config.yaml
model: "image super-resolution model"
translate: 0.12
task: "super_resolution"
loss: "l1"
block: "bottleneck"
upsampling: "nearest_conv"
beta2: 0.99
beta1: 0.9
eps: 1e-08
precondition_frequency: 32
max_precond_dim: 1024
adamw_lr_other_params: 0.0029
lr_schedule: "cosine"
Rows from block 4, named by matrix and row number. Each number is 128 + 24 x the weight over its row's rms, rounded and kept within 0 to 255. All counts start at 0. Numbers have three digits each. After the name is the row's rms in percent of the matrix's.
# q: attention query (model.enc.1.2.attn.q.weight, 128x128), inputs 64-127
q.0 084:116116131139144160132140100139161093117114130107142112120120117170131185128135110143145133091115105110101090151132148108146109132109148139091135106159101130091145090140126085131152126074114118
q.1 095:079104108139165135108129143114162112134128132151129169108128153132171100118126147141127150120166113153141091131129093128136085111109123103136124122090126143119119153124126132105118142140134157
q.2 109:107134107106137096141180110133094117168123100147165125151142087169116113127101125100127143145141092140160132154096135131122158105166103184100138140101111094106143092138086127155175118163130170
q.3 098:145121104146156170102192127133103098138184143108192161078128152134155115134131134070144148133107140142147116131145132106158117170149117154171125129131132135112132131131150153135152087170109145
q.4 099:172145132115149135134119155105129110163160140153114138137138130124108175132105103156147150146116088151125136149114103110105129166147200166121117127147140134127098143144143147099119105120060150
q.5 099:115136149116149128126127106140099093133155156135125121124136135168134129125122180149140144147153115073140120116159160163124082127132190158157161123121150137136111099170134112140111140111126118
q.6 087:166184133092163163132161120168144159120134080133107094091149128100119123080078082146127091117132108146109106082153107098127137127154141142092122163120132125137091111106100149115130139135116169
q.7 072:096147120157131085142113119152137109155124098137125121125118164102104118116148193138123101144113145092112085139131157092127122155148146145147162169113087083163094108121137168100128118099143089
q.8 091:105113096107119088150132127159099160144162134106095129107138129140168167127124168095154075126108153114128116072114147149131132133093090095118098162127178125144111146137084118136113162134137112
q.9 087:143124123117114119085174094074121163143148123121098100130161118115124164141107153061106116162139148126106120115097117150095132114167141113109109081128136118105118142138108125160139121144158150
q.10 097:163112129154148130133099166101178137117107090149080164123150090117162096141107146126132154147115109132166126155105125122088154142140128162121131126153101103053171121113117148066122099107093126
q.11 095:101125094169151140119096117140083131096085121154128115155114158102094100111147105124121121148136146150166119111088137146124087144168123107146140122107112142173142111060123088123114132155106098
q.12 083:162103144147165157099149116133123118142125138139147156064141127151164111126121174178119141140132090132134153114125140092125108091109165110158124138128104120092138160149094114114172118143138172
q.13 098:125146144161134100143095150116144145160082162179121065106172167107136107146115113147139144119153124139131139140128158107168094137140154145138138120152089166119138148137127120153106136205161134
q.14 102:141144137109122139121122147112149170131127089124104153158114110117138119158138082091152125117082112123102108100090187123129131080120093100117154102116156119081117157109127154137124142168156133
q.15 093:142126123137125147123145085155147147129105137176103137139146109140131120095132147112123094143125136109166164097100102176144126147115130128108113110108114109122140136149115140081128129110065093
q.16 087:133117177143118145119106151184158167141145121140153162169146103129147108100155109097149123124128105128115127128096108127129171135090132124103133123069113096098127154124110120120158137150130104
q.17 095:118143117125125160114135132116124123124149108128122194118158145133173150142105119162114194119105140142111115143135115103106115100156148102169188126124090175136083144120151111144111150126100138
q.18 093:151127138161120127132105124119133125145119144130144126142098163127120139132131139099124086144138122139164167144138159172144148167131103185170067160062099151131155120129115109119103140136148139
q.19 100:131134125134105112136182084137129101125108135125171138135135147124108116089113109149111125102126175160145118104124134093109117115163095123107101111116174150150150133126111115154117149103128146
q.20 079:093145113126076090139110146146110117135151177171130140091168189102111138121105097111147120113132122113125136114105127126103126099105163158159135109154168108150167143114131120129107104098109173
q.21 088:174125122094122089155136106139102133139170112121102149153135164144154138102118188126155110144121154142124108114095118155091091155133108123153088123086156126132112150136086153099088148116138133
q.22 101:077123110111131083118128103108119103105147118121176173125122106109143099103147138132166126161136123125166142160107105128187140149105066206099139112118167125141154088113142173147135125134103138
q.23 089:127082133134102110108128097144152124104124078067170112137116137092108115137127101113137124112142145112152130116143106116085180125131083172088125154121110094138146127112149133136148099073179124
q.24 089:111109123095099156127122111163150131145101117159124113095146101155109121104114130120160140111128127104105113147150106136109109120149168180125085155135168099112166132129133196117140181106150115
q.25 097:161155120155163113146118122086129177121122109156130090122111092167158140134124132121104102108116117125148122136132120126123125118105104130106111194135075114133144141104144129138078141082147157
q.26 084:107158112099131078144114116161128125120181120142154129141107126142166125161153136138157153107100113106092105149142160111170120158171147147118127151114114070136119125133126139152166124140155125
q.27 094:147106134130137145155100105161109080129115156112117156094120201123131159120097144152163163105089113132111088155134150094113166172137164164162138126111119137139125122147130134144104140100111156
q.28 079:135110147121157137111112134102151171112105105149085154091137113082099116130144116116114094137118144139095147128119139153155135132135096107054068148087122131107092134103125113124148128124146108
q.29 096:111102129145176159104153092155153127130135137150172132110125158120142100115116102096093121146128097129103116119086098118131129120133132148148147115136117110122150135116209142109139169119115139
q.30 094:157159144162114079129116102175161147123119117110144104108129172079124092142119143139129155136117130127136134131153122169097123126146123132114086176129082123124140129101132109140139100127124114
q.31 099:096122107095113137156138089083107155134162055108123133158130146174132160138125121125129147135116127133113122123171148097112133124146156105132182115122087120122090106110124110156172150106104108
q.32 086:137153124137103148120144106127107085133145139093124136108130139134124134111107127146155114117123136136134120115084167105114144112131120104121130118134157134076146146144112120148124126114091086
q.33 084:158102153104070110147069134148097135114121086136148125147128102147132179136113104122165075120157146137097131108165155161121155123108116127170155120111102129129168123086127161082085146159107142
q.34 083:151122116121184112108156124144141105144072128121191112105132135145119152120148125087145117132113090118131125188112108153163164135136114101093145117107097128195132127125183154147108132107171135
q.35 096:084147122121156129099138151122120132204141117106136157119154133128161179156123072125113156129141119144131136170109144144146108156160196125134139103138119129121125105132184145175143102170116144
q.36 096:143140190107095146151150157127149135146157127159094101099142125103138120108128111084153101151132147104110138143136099125098136101096152132089101108100158137143105163131114153137153105140146114
q.37 102:132135152149189145124116099167134118143103100138125130129157119132122152163120151155145095082116101090163103127141114127135174161180096124129115134162102122115152129182131105118185119122101111
q.38 097:141143187146143157145137148126125115155128143127152127120157187122142112105133161117127149158148121140155128106136138135073135160105122131087081114102131138141119177147110127125106181152139155
q.39 099:153114119114105085123117166087095138102143128154099133136115098094106115106161142128120125107112190151153125109115099114078107117124145154114131126142178136133094143138121134109127079165117109
q.40 100:143100114136168137136141113118117142106149126132143113125123088110145153160103115146107170106105165126173110096127098172130136190161123137098122157128132115137108102152139085115110124116078124
q.41 101:105142167098120116130139111126136095138111124148135115162182106111145160127129085082055126132125098160128127134157138110116129138129137162117147102124102145156152104116175136132149163108149157
q.42 093:126129080105132148144102105101173140131134135150152132146178135111155125143108144119146117137127148165134181147079091184167141105127136077128158130138108139152117133114132130172111129149136083
q.43 101:138109137134146157091137135120087179143050122145103124137084131075143119117151102152124129098115151097155109127135158094131140137119141115137150119165129127132105149110102165100139111145105135
q.44 105:102128151118129149186165117116128133160127131141151120136140159130152135106124139108164126135153101137116121118148161137065130079116143168107116104134086141137151152090143138171144145150117114
q.45 085:135108138147113180106115114130139116066131163125065108150144151104128101082078141165167114119139135106158146126152102086154122113165101119174156134150158100067151148132108134105093077106102143
q.46 099:149139165122132134114141150125073153130143134144152157164094128102107111126148163141140101122116147109117166098129145113139145119106129129108181120107152083110096154169128105097111117164125164
q.47 089:130110163095107109156078096132144108129177112141087148136126143131107133183128125089117143139131092137132153114131138113150134126163140098171110158132122158102112151117118098128115070139118098
q.48 090:145137180106126150140139127120158154123098131091172174101090120128120163116146154122158067086096107118140087138134153112158164111088170100137149144134110111105164142141144133117160131141151125
q.49 108:125112110116112141161093150125074121153099153113165141128134115137140137133152127106156125109105149130162136153159143129122155123133128125176141132140167136191173062152176126121144113147108135
q.50 102:079146099125178167160128108149151095131104064144113135131139173144114140128109104112153151112144109117113111137089107139139105110131164114142122153109093108107120135114165119109138132142117123
q.51 099:094127129123144125143119127117171109169094124127102122121105167148137143153132131095121169156122120152134093120068149115135109120137126122101154191100084130143144166128120124168100140131117138
q.52 095:097121165142091143150118112138141103119188136085120120111132097151142137111128159134103130138142125131116139142144110153109128170104113129092099138156155132110111121148105108110147097093108125
q.53 105:153141144129109083119137154134111095125093095142101144154098117121150137129146114146102141134119183122130122106129133149114081166096151167129136155143106111131119154121123129117096112110109117
q.54 097:108117092165109149099112123077121138109136081121158139090112139158119119105149150153156100121115142113166115099123068128132103124132090154112146119193123110118133136169147096117153122127126108
q.55 086:147084077111113143132125092158106146135080113124154153143142130135136123170183158094110091127169135146117120151119076153157171144129132108154164121120155107137106161115113100138127118125133106
q.56 084:108119138154155123123149096121116159108172160126148108163161153135092105116123143136127163134097159185093128146149124077138097141105140154144141125068128120162117121136156097139131123137120139
q.57 096:156140131125130158144091123099155152163093138173141164144113134113103087111143123121101128155132147154133088125133162142132110133110132096137081056137142121157146117110110117126158142119095143
q.58 085:150157144163103164134149110142082109090115127133149139125153107124162152117074125128094085124119089090138125104150155107104167137137127164129127141099111105107119093166120127120166136101095111
q.59 077:095149069135145117165171156133084103103125114088145095115106113134135118145119186156154133134149151139163141160097159133133123135115154117141156113075102121171121101145128094149127124125163111
q.60 075:090155144071150086146080149133131129144089148140088148132137153128080112150093156081137146146124132137065128130125133112134114119146169099107170139122143133126155123059116138105081136140170125
q.61 099:125138134142109101108090141128130123135146145118144133113181130141107189140138106119119085148146101139151180187147164125132155196127148119132150142156109135074153135128137123131157122162100154
q.62 088:139145151085057119146130112117106093120084144155124143156131135133120139116139140094099136175168151104088146119157094152113151084101129131132168125123129138128131112083088107157132092144133112
q.63 091:111143139124095092106103173156134138149093104126164129101114113136101091114134120123087090113100168096171126138176126102103136146101099114113128106155188142127094083105141125141168105135128146
q.64 102:140120122087117115160159093146123087110170122122146169125122143111151120161093129183145125123129147120119102140145124133121160133144109175124152115145126113111081140144158129141154099085125120
q.65 099:102160081114104091122110137090083134127141122128109129127151136129134102126126140103127112079163129108121129149103117174115134120109117103172124079145117150131085074130149110106115092155158150
q.66 106:135137157119131104160145116109116157162131100155136104128116136155125147132077102159140115165125154125095108101123170137139130112121159198129100115097116122127142161107108126144123140077136150
q.67 101:107080110179172165114141147137156083096118192129133118120110110145159126121127109148160150157105111116088118164122078103099114168144165115181124153162138145114117127143151136087120136139127131
q.68 092:144135135114115171119121153159144138112105177137145147122084170148168151113144100099105104136122139152083146109113096107093118128116124111176102106141158141138095112102100099086110124144122143
q.69 111:100074140133156122118091123128110126109109120141114133169156112100115142126114115094138113097109140113120109120130128111094120164117097057119121109148108113179106116131113114118099107142116119
q.70 104:151142138131094147141099126103131117144094125138101116100118075105153114118102167162150111095083104153156122100107104083117132116110094094178147113106122127154179109136155144101103128124164126
q.71 098:102120086127144166135087182125114174124146191136091126143138151151098140069132168116169136107065111118092157124126139140128136123124142148128130094123132109127145147099103111092125127145114108
q.72 112:120127099107121153136100111137112120159141133171106123146117131160141138147119179123175094129144110140137175098115104155140110100070152120139099110124120140151084119138159115149110169142142109
q.73 092:134114123161112102078082124134134082112136150174098117087109123124118129129124122143119127130144093139126129071093147124146122153090155120191129143118113113116161126161149116076081150116101141
q.74 098:120138120173101114157147123169089155115097142093128140117092155131118134153146084124120132108127078113140149126139115119124127141131114116130113098107125125098096138121174097147137142152104053
q.75 110:164111099132123133139126126128122087123134146128155120130119160144161139132112144166144178170152137147152133140116141140128099129119162158169149099129113114124137159152131172143104144126086150
q.76 097:147105120097137141129101107098120119122122210151139132114103143119157086098122135115095142115117129140167130125138146151144102157180103102128120154118190109142140144136110119150120108116134090
q.77 102:143138118137123117109133157128150141100103139099124143117100143120145113130167078091102122132109139157119156090124168149143100134145105114178114152126106136164106174115167116110117079161106131
q.78 114:111106132148154160137134084140196113147127146162138169140142116121100089129154108092126152076119167098102105128130088114143111123123121166098149132123146144116150103098134159127138177086145154
q.79 103:145151129112137129146128119171123124167134182154170138141129126146149160124141181111093103144148095122124136144151123131104176104128136148125126140126146150119121126100115133138156162138139166
q.80 101:147094140173136116135138083093163112127188159141136087128145093131128133092078087107084126114109113134134127093105106156133136115106144162097116159130124141060087178145104126103107136100101145
q.81 108:136121149082145098145063119119061152145137118126137087160111158150116142154131148105101127127134123098127112154120109138114155111131089087124086133148140102128106126141113129115156135154174125
q.82 102:134112167134112151145190129139107089166147135137156159157125120165142156109134106102132141106160117130103093128115106106122130122146159170106163137124076107070122078131174129150149134163111148
q.83 099:120115140138084100100138163116100109095102125125115108128134136121111127105103135107137101109135107088155112109066139153122142126113116076128128097126133094133138087120095110119112151099086119
q.84 110:140116105129128125131057121119098175106107118117135089114110127125074113121130145155122115143105086124164116124141139120111133083154113154134087108152166107123179103097108127132129114113161101
q.85 093:136160139116122063143123147122129181140084126103136120088142122099160102133127117089118106099103126119127099111169116163074112117150122182132110153109103137115168115105128090130110143118135128
q.86 086:120160122125119111148124180116164106105080132132080140140112156120120113130111148116139050139107095136104134125086135157118144122152130105116109112099128116112133121135118106123089114181165109
q.87 113:124087098089106141169142129127136171127118102115143075138129156131096143120109103123113113168105108178135151111098119129179130094090080086116075119132092138125133140114110098141082121099116094
q.88 100:139170132129088112141138159140098143114172144103110160142126121159160142125146150134136138170094127144122163174126126127134145136139119091137118146154164132137107118125126108144138106124076148
q.89 105:183123122090119134149140152139148156140123111101120115145107136108112125126164062092105095122114145141137135118115163119103150117148138120092147156137143147140122084119124114113116114122126146
q.90 089:085118122125104149128135135093110128144123113143146088142098110090116105105067126113144097152121072131160095095086142135127129112125136107116101115111101139124124139122150121137116106117129126
q.91 090:145118149138132178185114137149101145133115143113119106120084128134138132148082091134141130105120098106087114087152166101127127125098116154105108147139110120092118140146102107111111090095157109
q.92 097:179114123137088098161137120168139165168137148162123150146130127128144147142155135126149168098126131147142123107160132125110158119120102164137138159154123123108165145148124131129140193126117185
q.93 110:131160145127145143114148136161127136144153130119171128118113122120160119134105136137133155116121168172154098123139135176106131171143106134104154129116116177116117116158157148112146148112128156
q.94 098:106128130117145127146179104162138125133128129117078164133135146140142150142146149123137110143168090123145131163172145140105134156129141129165189162146131127100094140116132142150145135132099104
q.95 097:115142130123166141150114125111120116126098144176149105127133118139137128128142109122133156107069091139166125142170141132135143143140108061048120138090166121166133113117128101107122075158147151
q.96 111:136148079095153109113160117102157146126096106081152109153114139118119154134153147162106125135178112133114097130121124115157176120132132184123151129138148097122107108111161085115160116101159078
q.97 107:146113108106099086140093144117163140104139157128112130094152195115160156104161142131124145114130137102129107159121143162129149118136095110185100115122135131157146101106154120162132132163131142
q.98 114:162162112144110104096114177093123138167086111145127109154147144156134133127096144133132143136117123158129140146131152135153115153125140160105104091102086134116135147097131118134125154080068125
q.99 115:158096095165143103096121148147162091162139155168127127124119138155142124103115122156103154137063119169065145168106108123130112132161133092175125128152138121139125092126124129075103135142120142
q.100 109:113104123140125135076142122116125120120094149106127080109129163174103148111148121107114117168164140128097137118109099100073159112136143141122171103085105123092127112093164146112127143125153113
q.101 118:074111132111138111161099127112131120113119115145097093124123133128093102130179103102140109161126098118101131126121115125098108117129105083139117168134157104125136129102115116142130105130113146
q.102 100:138130148121051110081118117101178143121072121134118101151131118101113127136093133166139136114133098120161134103132121098133138154126120097160154130132120113135154096140132169108108160128107108
q.103 102:156117115154128143163127140134150111132143150153124140169108161147096131109159140068129125135158170107156133126150111102101124087127120112145156110162169151135105183093103114141137120104079152
q.104 103:140071155093115134144136133138117119145133127139084107155110152156122106119101149149120122141121138149094090074152130149116115110094173136180140115151143114150126171136184138139118130161178132
q.105 117:155108090124141122149127095154093084115126143136068138132175110123140120094139187103158114153142144098189122115119092122120110128080193153130153134137125114099133110146140128138146138136107120
q.106 121:108134120153075113145154089125107142162116144156147136152127124101115120147140135111122152134126135184154163180102120139121109099118095178113155165128132134128149145077167122108133110149114067
q.107 113:148165132094140169137120106138119071121159169126171173100092155083156185137100126141130133120145116166143145173115144186122126174132160148159124146121090140112159131144105143110121142111104146
q.108 108:133120093158135127112120120109119118143129156129109154155087142148132086075112108140127142111126121099129145123157163121181131157157143106167104148128130116097141108195149122127114131140093147
q.109 121:171145085153151110128135108126125147130101120107116160122120121128173155122127128092124133124080111158109136086127135098138072154117122117149135131139085155114107154134163107161143109145078103
q.110 114:140108118190133153142166131165194141167134143133097108158159129085075128127126142104132122094107160138092161148112109137154107144121137130107087140147150130122146127110150137140130175147070141
q.111 111:147185157098145112140104132109131144148100167156092103095082142135159137135110164110115144179117115133165136113127163127122129144114108128165101117143124131131184132134117133139157102151171082
q.112 110:116128139144102129099100107094138163105157144121106086090113117115183143126130077158117140154157147152095143096121115169128128133147080121094113148144159139137133153139132112109093108109098105
q.113 099:176114133138140139140129119120072069149132137117140129153101158132116150162104122136130156126128094110161129138136097075073132117134151117148115124137088119148155157114148103167151116107135142
q.114 111:097130122126096117156147151143120115155089165149135135101172159161146144137132108113162143127106095120123120125152123114149107171172109115161130122121090128121149108135150097134100115133103168
q.115 103:161116147139146136130099155164141139159107094138131151169081139129148107140102127118152124084133143106180132125118128128111133104113050101125148120136176111195114112130101140114123116136096145
q.116 111:119126102130121118129112172145087128125164141109112130093136129177090119141118169122134113140109131156129185117141151117107106105105140137122122136137183102168158127153105116126105125158113143
q.117 108:155160156106153104161134156111147121099104095136153081116089084082137157148147133107103129129143187112130130144149080145099096089117124120103153136091115143115144124126111128118172155111142136
q.118 110:116179142131104119133117123110123135144120190153085162157106170176155120133114144115118137149081135130097147127136130133122105121155130108131113144113138102142120181176123126126132149138152110
q.119 116:102130159144115088129102115155120089131102090089151111138074145126124113125123142101123101146127112124160153113119104141106110123129108107150059150102148130115123133124115131102096089123162092
q.120 103:060129117148136127140150133127126100117128080136106156137141105160127112143169161102083113108101149176130131149151146117144122088135110112111130158071130148129136108115101092152179122117113116
q.121 107:155119116133094151141127120133105159163154099135145115150150128109141144099116106096083125143113136139119151127147122127131128103112079123094152123144125157169120086118098146137157098136144138
q.122 113:188156123120138095110112105182097155117120092122131139133130138138103105102157149088128144140121057113116112118073169124094099108130105099118119170127140109140160109098090130171144129159130121
q.123 114:131136171109110104120149119105180100123104125113109105118104118138145139135139135099111122123151109134113146157128118131147099137109114135116119165107090144079104141102091131081092125076144089
q.124 116:101162146147110122111150109150133115150137095142109120160084120168145148154147148128077134081170118112127104119129144155087136149109109083164153165156152126111134128108135123140157154123128138
q.125 108:144153167114138113124172096116111124136135155141144127121165143109123112138134164098147107112158128166155091131138120147134116164139120143146178152121149157125100108142085119132108135146158138
q.126 121:183124131112116101149130123164171124119098092121111155161118093091106134127093132108116099126148117154153173147092134089134128121128110146157135189146131110102106131127113167095155123101107114
q.127 108:137136104131165155127098157126127102105078139117106098137137114129124098111134136130137105168103108134144123143141125114110076125111111135103114157113146129098153117142179153097096085143161125