config.yaml
loss: "l1"
arch: "unet"
blocks_per_level: 2
block: "bottleneck"
attention: true
optimizer: "soap"
batch_size: 256
Rows from block 7 of a small image super-resolution model, named by matrix and row number. Rows with one number belong to one channel. Each number is 200 + 40 x the weight over its row's rms, rounded and kept within 0 to 999. All counts start at 0. After the name is the row's rms in percent of the matrix's.
After each channel's rows are labels from the 100 images, of 14848, where the channel reaches its highest value: "colour at peak" is the nearest of a few named colours to the mean colour under the peak. Only what is clearly more common there than usual is listed. The data: regions of photos with short descriptions (Visual Genome). In brackets: how many of the 100.
# convs1: 3x3 conv (model.mid.2.convs.1.weight, 64x64x3x3, each kernel summed), inputs 0-63
# convs2: expand pointwise conv (model.mid.2.convs.2.weight, 128x64x1x1, transposed), outputs 0-127

convs1.41,103,240,183,187,147,148,187,225,138,286,207,191,253,176,224,222,235,186,207,187,184,125,217,239,169,228,194,131,152,235,194,168,129,193,229,232,154,168,207,127,141,203,209,268,214,152,217,147,204,237,213,221,172,289,222,178,235,268,167,228,172,263,207,136,207
convs2.41,093,200,195,212,222,154,194,202,259,204,142,220,163,172,136,210,202,191,224,231,272,229,148,204,181,208,146,198,221,207,139,216,145,211,283,217,190,180,177,204,167,169,145,197,281,199,161,189,224,215,187,155,217,262,230,240,223,171,160,171,198,153,258,195,235,174,246,216,205,200,152,197,205,165,199,226,238,209,250,216,97,194,220,153,203,186,173,164,173,176,158,136,154,107,261,165,174,142,200,163,189,215,236,264,232,163,145,250,188,281,176,215,108,182,168,218,164,216,257,169,268,219,193,284,233,164,150,326,206
colour at peak: black (34)

convs1.11,110,212,228,245,189,158,215,283,175,145,230,196,163,156,179,224,267,250,138,185,199,170,197,191,173,274,160,140,122,203,250,131,177,232,196,244,129,204,178,197,125,245,201,167,214,192,236,137,276,233,237,169,196,252,195,206,186,220,191,177,181,194,124,155,208
convs2.11,092,207,185,203,202,305,269,215,221,166,169,205,209,213,165,174,241,159,240,199,180,185,261,199,128,211,222,173,202,252,209,154,207,134,177,165,229,151,309,200,189,187,226,147,139,156,243,205,190,227,135,226,222,204,183,120,230,216,173,134,220,235,204,166,176,245,204,185,231,178,264,228,234,230,183,214,167,159,212,169,192,84,238,206,226,194,167,201,207,209,159,220,265,236,145,192,186,214,170,142,208,200,144,212,201,175,184,164,277,254,205,73,228,233,174,246,258,151,129,187,117,198,199,222,191,167,269,180,230
colour at peak: white (44); pink (28)

convs1.1,074,268,254,202,228,220,221,133,171,188,263,204,128,220,264,227,184,210,218,229,155,186,145,158,216,181,180,150,210,230,173,156,156,245,183,155,144,174,175,162,212,247,209,252,163,179,217,171,318,235,160,199,218,204,120,232,252,196,246,155,214,156,166,162,237
convs2.1,087,126,114,224,242,297,203,136,274,191,200,174,224,161,179,154,162,200,184,216,152,220,231,154,174,212,214,201,224,211,95,208,198,266,231,243,235,221,287,245,188,208,153,174,249,205,157,134,171,269,126,192,296,222,195,203,218,223,194,179,210,122,220,185,239,192,208,230,239,176,213,189,258,198,206,150,160,204,254,156,224,167,248,253,192,210,193,233,203,197,180,171,187,144,176,195,183,163,202,145,173,202,216,238,212,282,166,180,239,239,137,163,138,174,272,223,148,179,128,139,168,140,202,230,202,190,229,250,207
colour at peak: white (27)

convs1.5,101,225,156,240,220,177,219,185,172,222,206,176,256,184,269,127,190,199,236,194,141,131,178,188,115,142,169,237,132,139,190,178,203,207,193,230,163,215,218,188,192,218,289,209,225,179,228,236,234,214,168,243,240,226,76,205,246,193,206,154,139,233,203,164,245
convs2.5,096,251,195,181,217,202,194,252,240,214,216,215,207,176,155,189,197,220,198,238,240,241,244,237,218,213,250,171,191,147,230,201,185,172,125,227,191,253,202,207,215,128,196,210,144,247,216,214,188,216,168,186,179,141,206,289,244,194,218,176,93,216,237,257,204,139,224,233,207,194,216,183,207,120,207,255,224,221,241,220,224,255,240,185,227,161,181,204,179,230,147,269,201,226,185,229,230,226,211,180,249,200,223,197,163,266,195,239,216,170,137,242,148,178,174,164,212,250,140,227,239,103,190,197,112,302,63,128,232
colour at peak: black (40)

convs1.28,116,196,195,172,237,212,139,146,224,224,195,205,289,160,159,229,169,254,222,219,232,192,149,137,224,170,202,125,129,202,202,188,207,183,240,248,162,178,120,226,132,154,167,225,188,149,175,201,231,225,111,176,191,193,255,217,254,120,244,165,190,213,236,215,250
convs2.28,116,271,214,216,84,255,185,157,179,199,271,229,263,171,177,232,159,224,198,199,156,186,164,227,210,235,160,174,229,130,176,175,240,232,143,239,260,194,204,161,236,154,188,194,130,205,177,213,196,244,234,180,200,200,228,196,210,228,187,264,139,182,158,160,145,202,153,244,179,238,180,131,202,143,233,252,248,217,229,258,217,181,165,252,226,164,224,226,131,211,147,239,246,145,155,152,138,180,138,269,135,172,205,199,205,271,209,179,194,153,274,228,231,195,145,239,131,204,258,187,243,191,192,210,174,165,245,125,178
colour at peak: black (38)

convs1.8,082,223,220,165,141,194,173,201,165,175,285,194,216,176,221,246,171,326,212,159,162,185,150,218,227,206,180,235,172,160,259,160,154,186,176,234,141,230,168,197,97,202,217,303,184,164,191,160,145,203,158,203,207,201,252,218,235,230,257,207,231,212,161,178,187
convs2.8,096,190,155,205,183,203,220,235,206,205,168,275,227,182,306,228,115,106,244,164,125,233,175,265,166,170,192,149,170,162,181,200,228,115,174,131,253,220,180,235,160,132,238,228,214,240,198,172,154,214,212,150,224,256,199,269,196,148,227,186,151,182,111,211,190,235,171,154,155,202,109,219,249,223,201,195,246,224,185,128,230,182,216,227,216,255,217,200,186,179,166,234,194,163,204,139,157,219,206,136,181,181,139,239,255,216,188,239,163,190,199,141,208,206,214,232,87,174,223,193,206,154,194,137,214,203,226,214,173
colour at peak: black (65)

convs1.46,117,236,224,231,184,173,156,203,247,145,151,214,134,148,192,265,192,180,126,60,209,205,170,150,248,251,237,262,179,190,201,167,231,260,181,176,184,177,177,206,234,218,179,160,136,155,182,243,199,198,221,206,237,211,186,179,135,228,183,154,251,169,169,160,156
convs2.46,095,244,157,176,235,243,170,278,191,213,212,206,203,143,242,118,252,226,220,235,199,173,148,200,162,183,215,180,215,181,181,223,183,198,268,217,152,210,151,241,186,170,134,234,86,156,181,250,144,165,202,276,152,192,236,152,218,269,215,162,207,178,283,250,250,208,182,216,206,162,256,172,185,233,189,227,245,233,239,239,208,154,201,113,202,167,194,245,187,151,286,213,160,158,220,272,191,231,268,187,201,205,224,202,164,254,170,261,193,138,232,174,232,191,134,181,207,184,214,191,152,218,169,257,195,196,282,239,124
colour at peak: pink (51)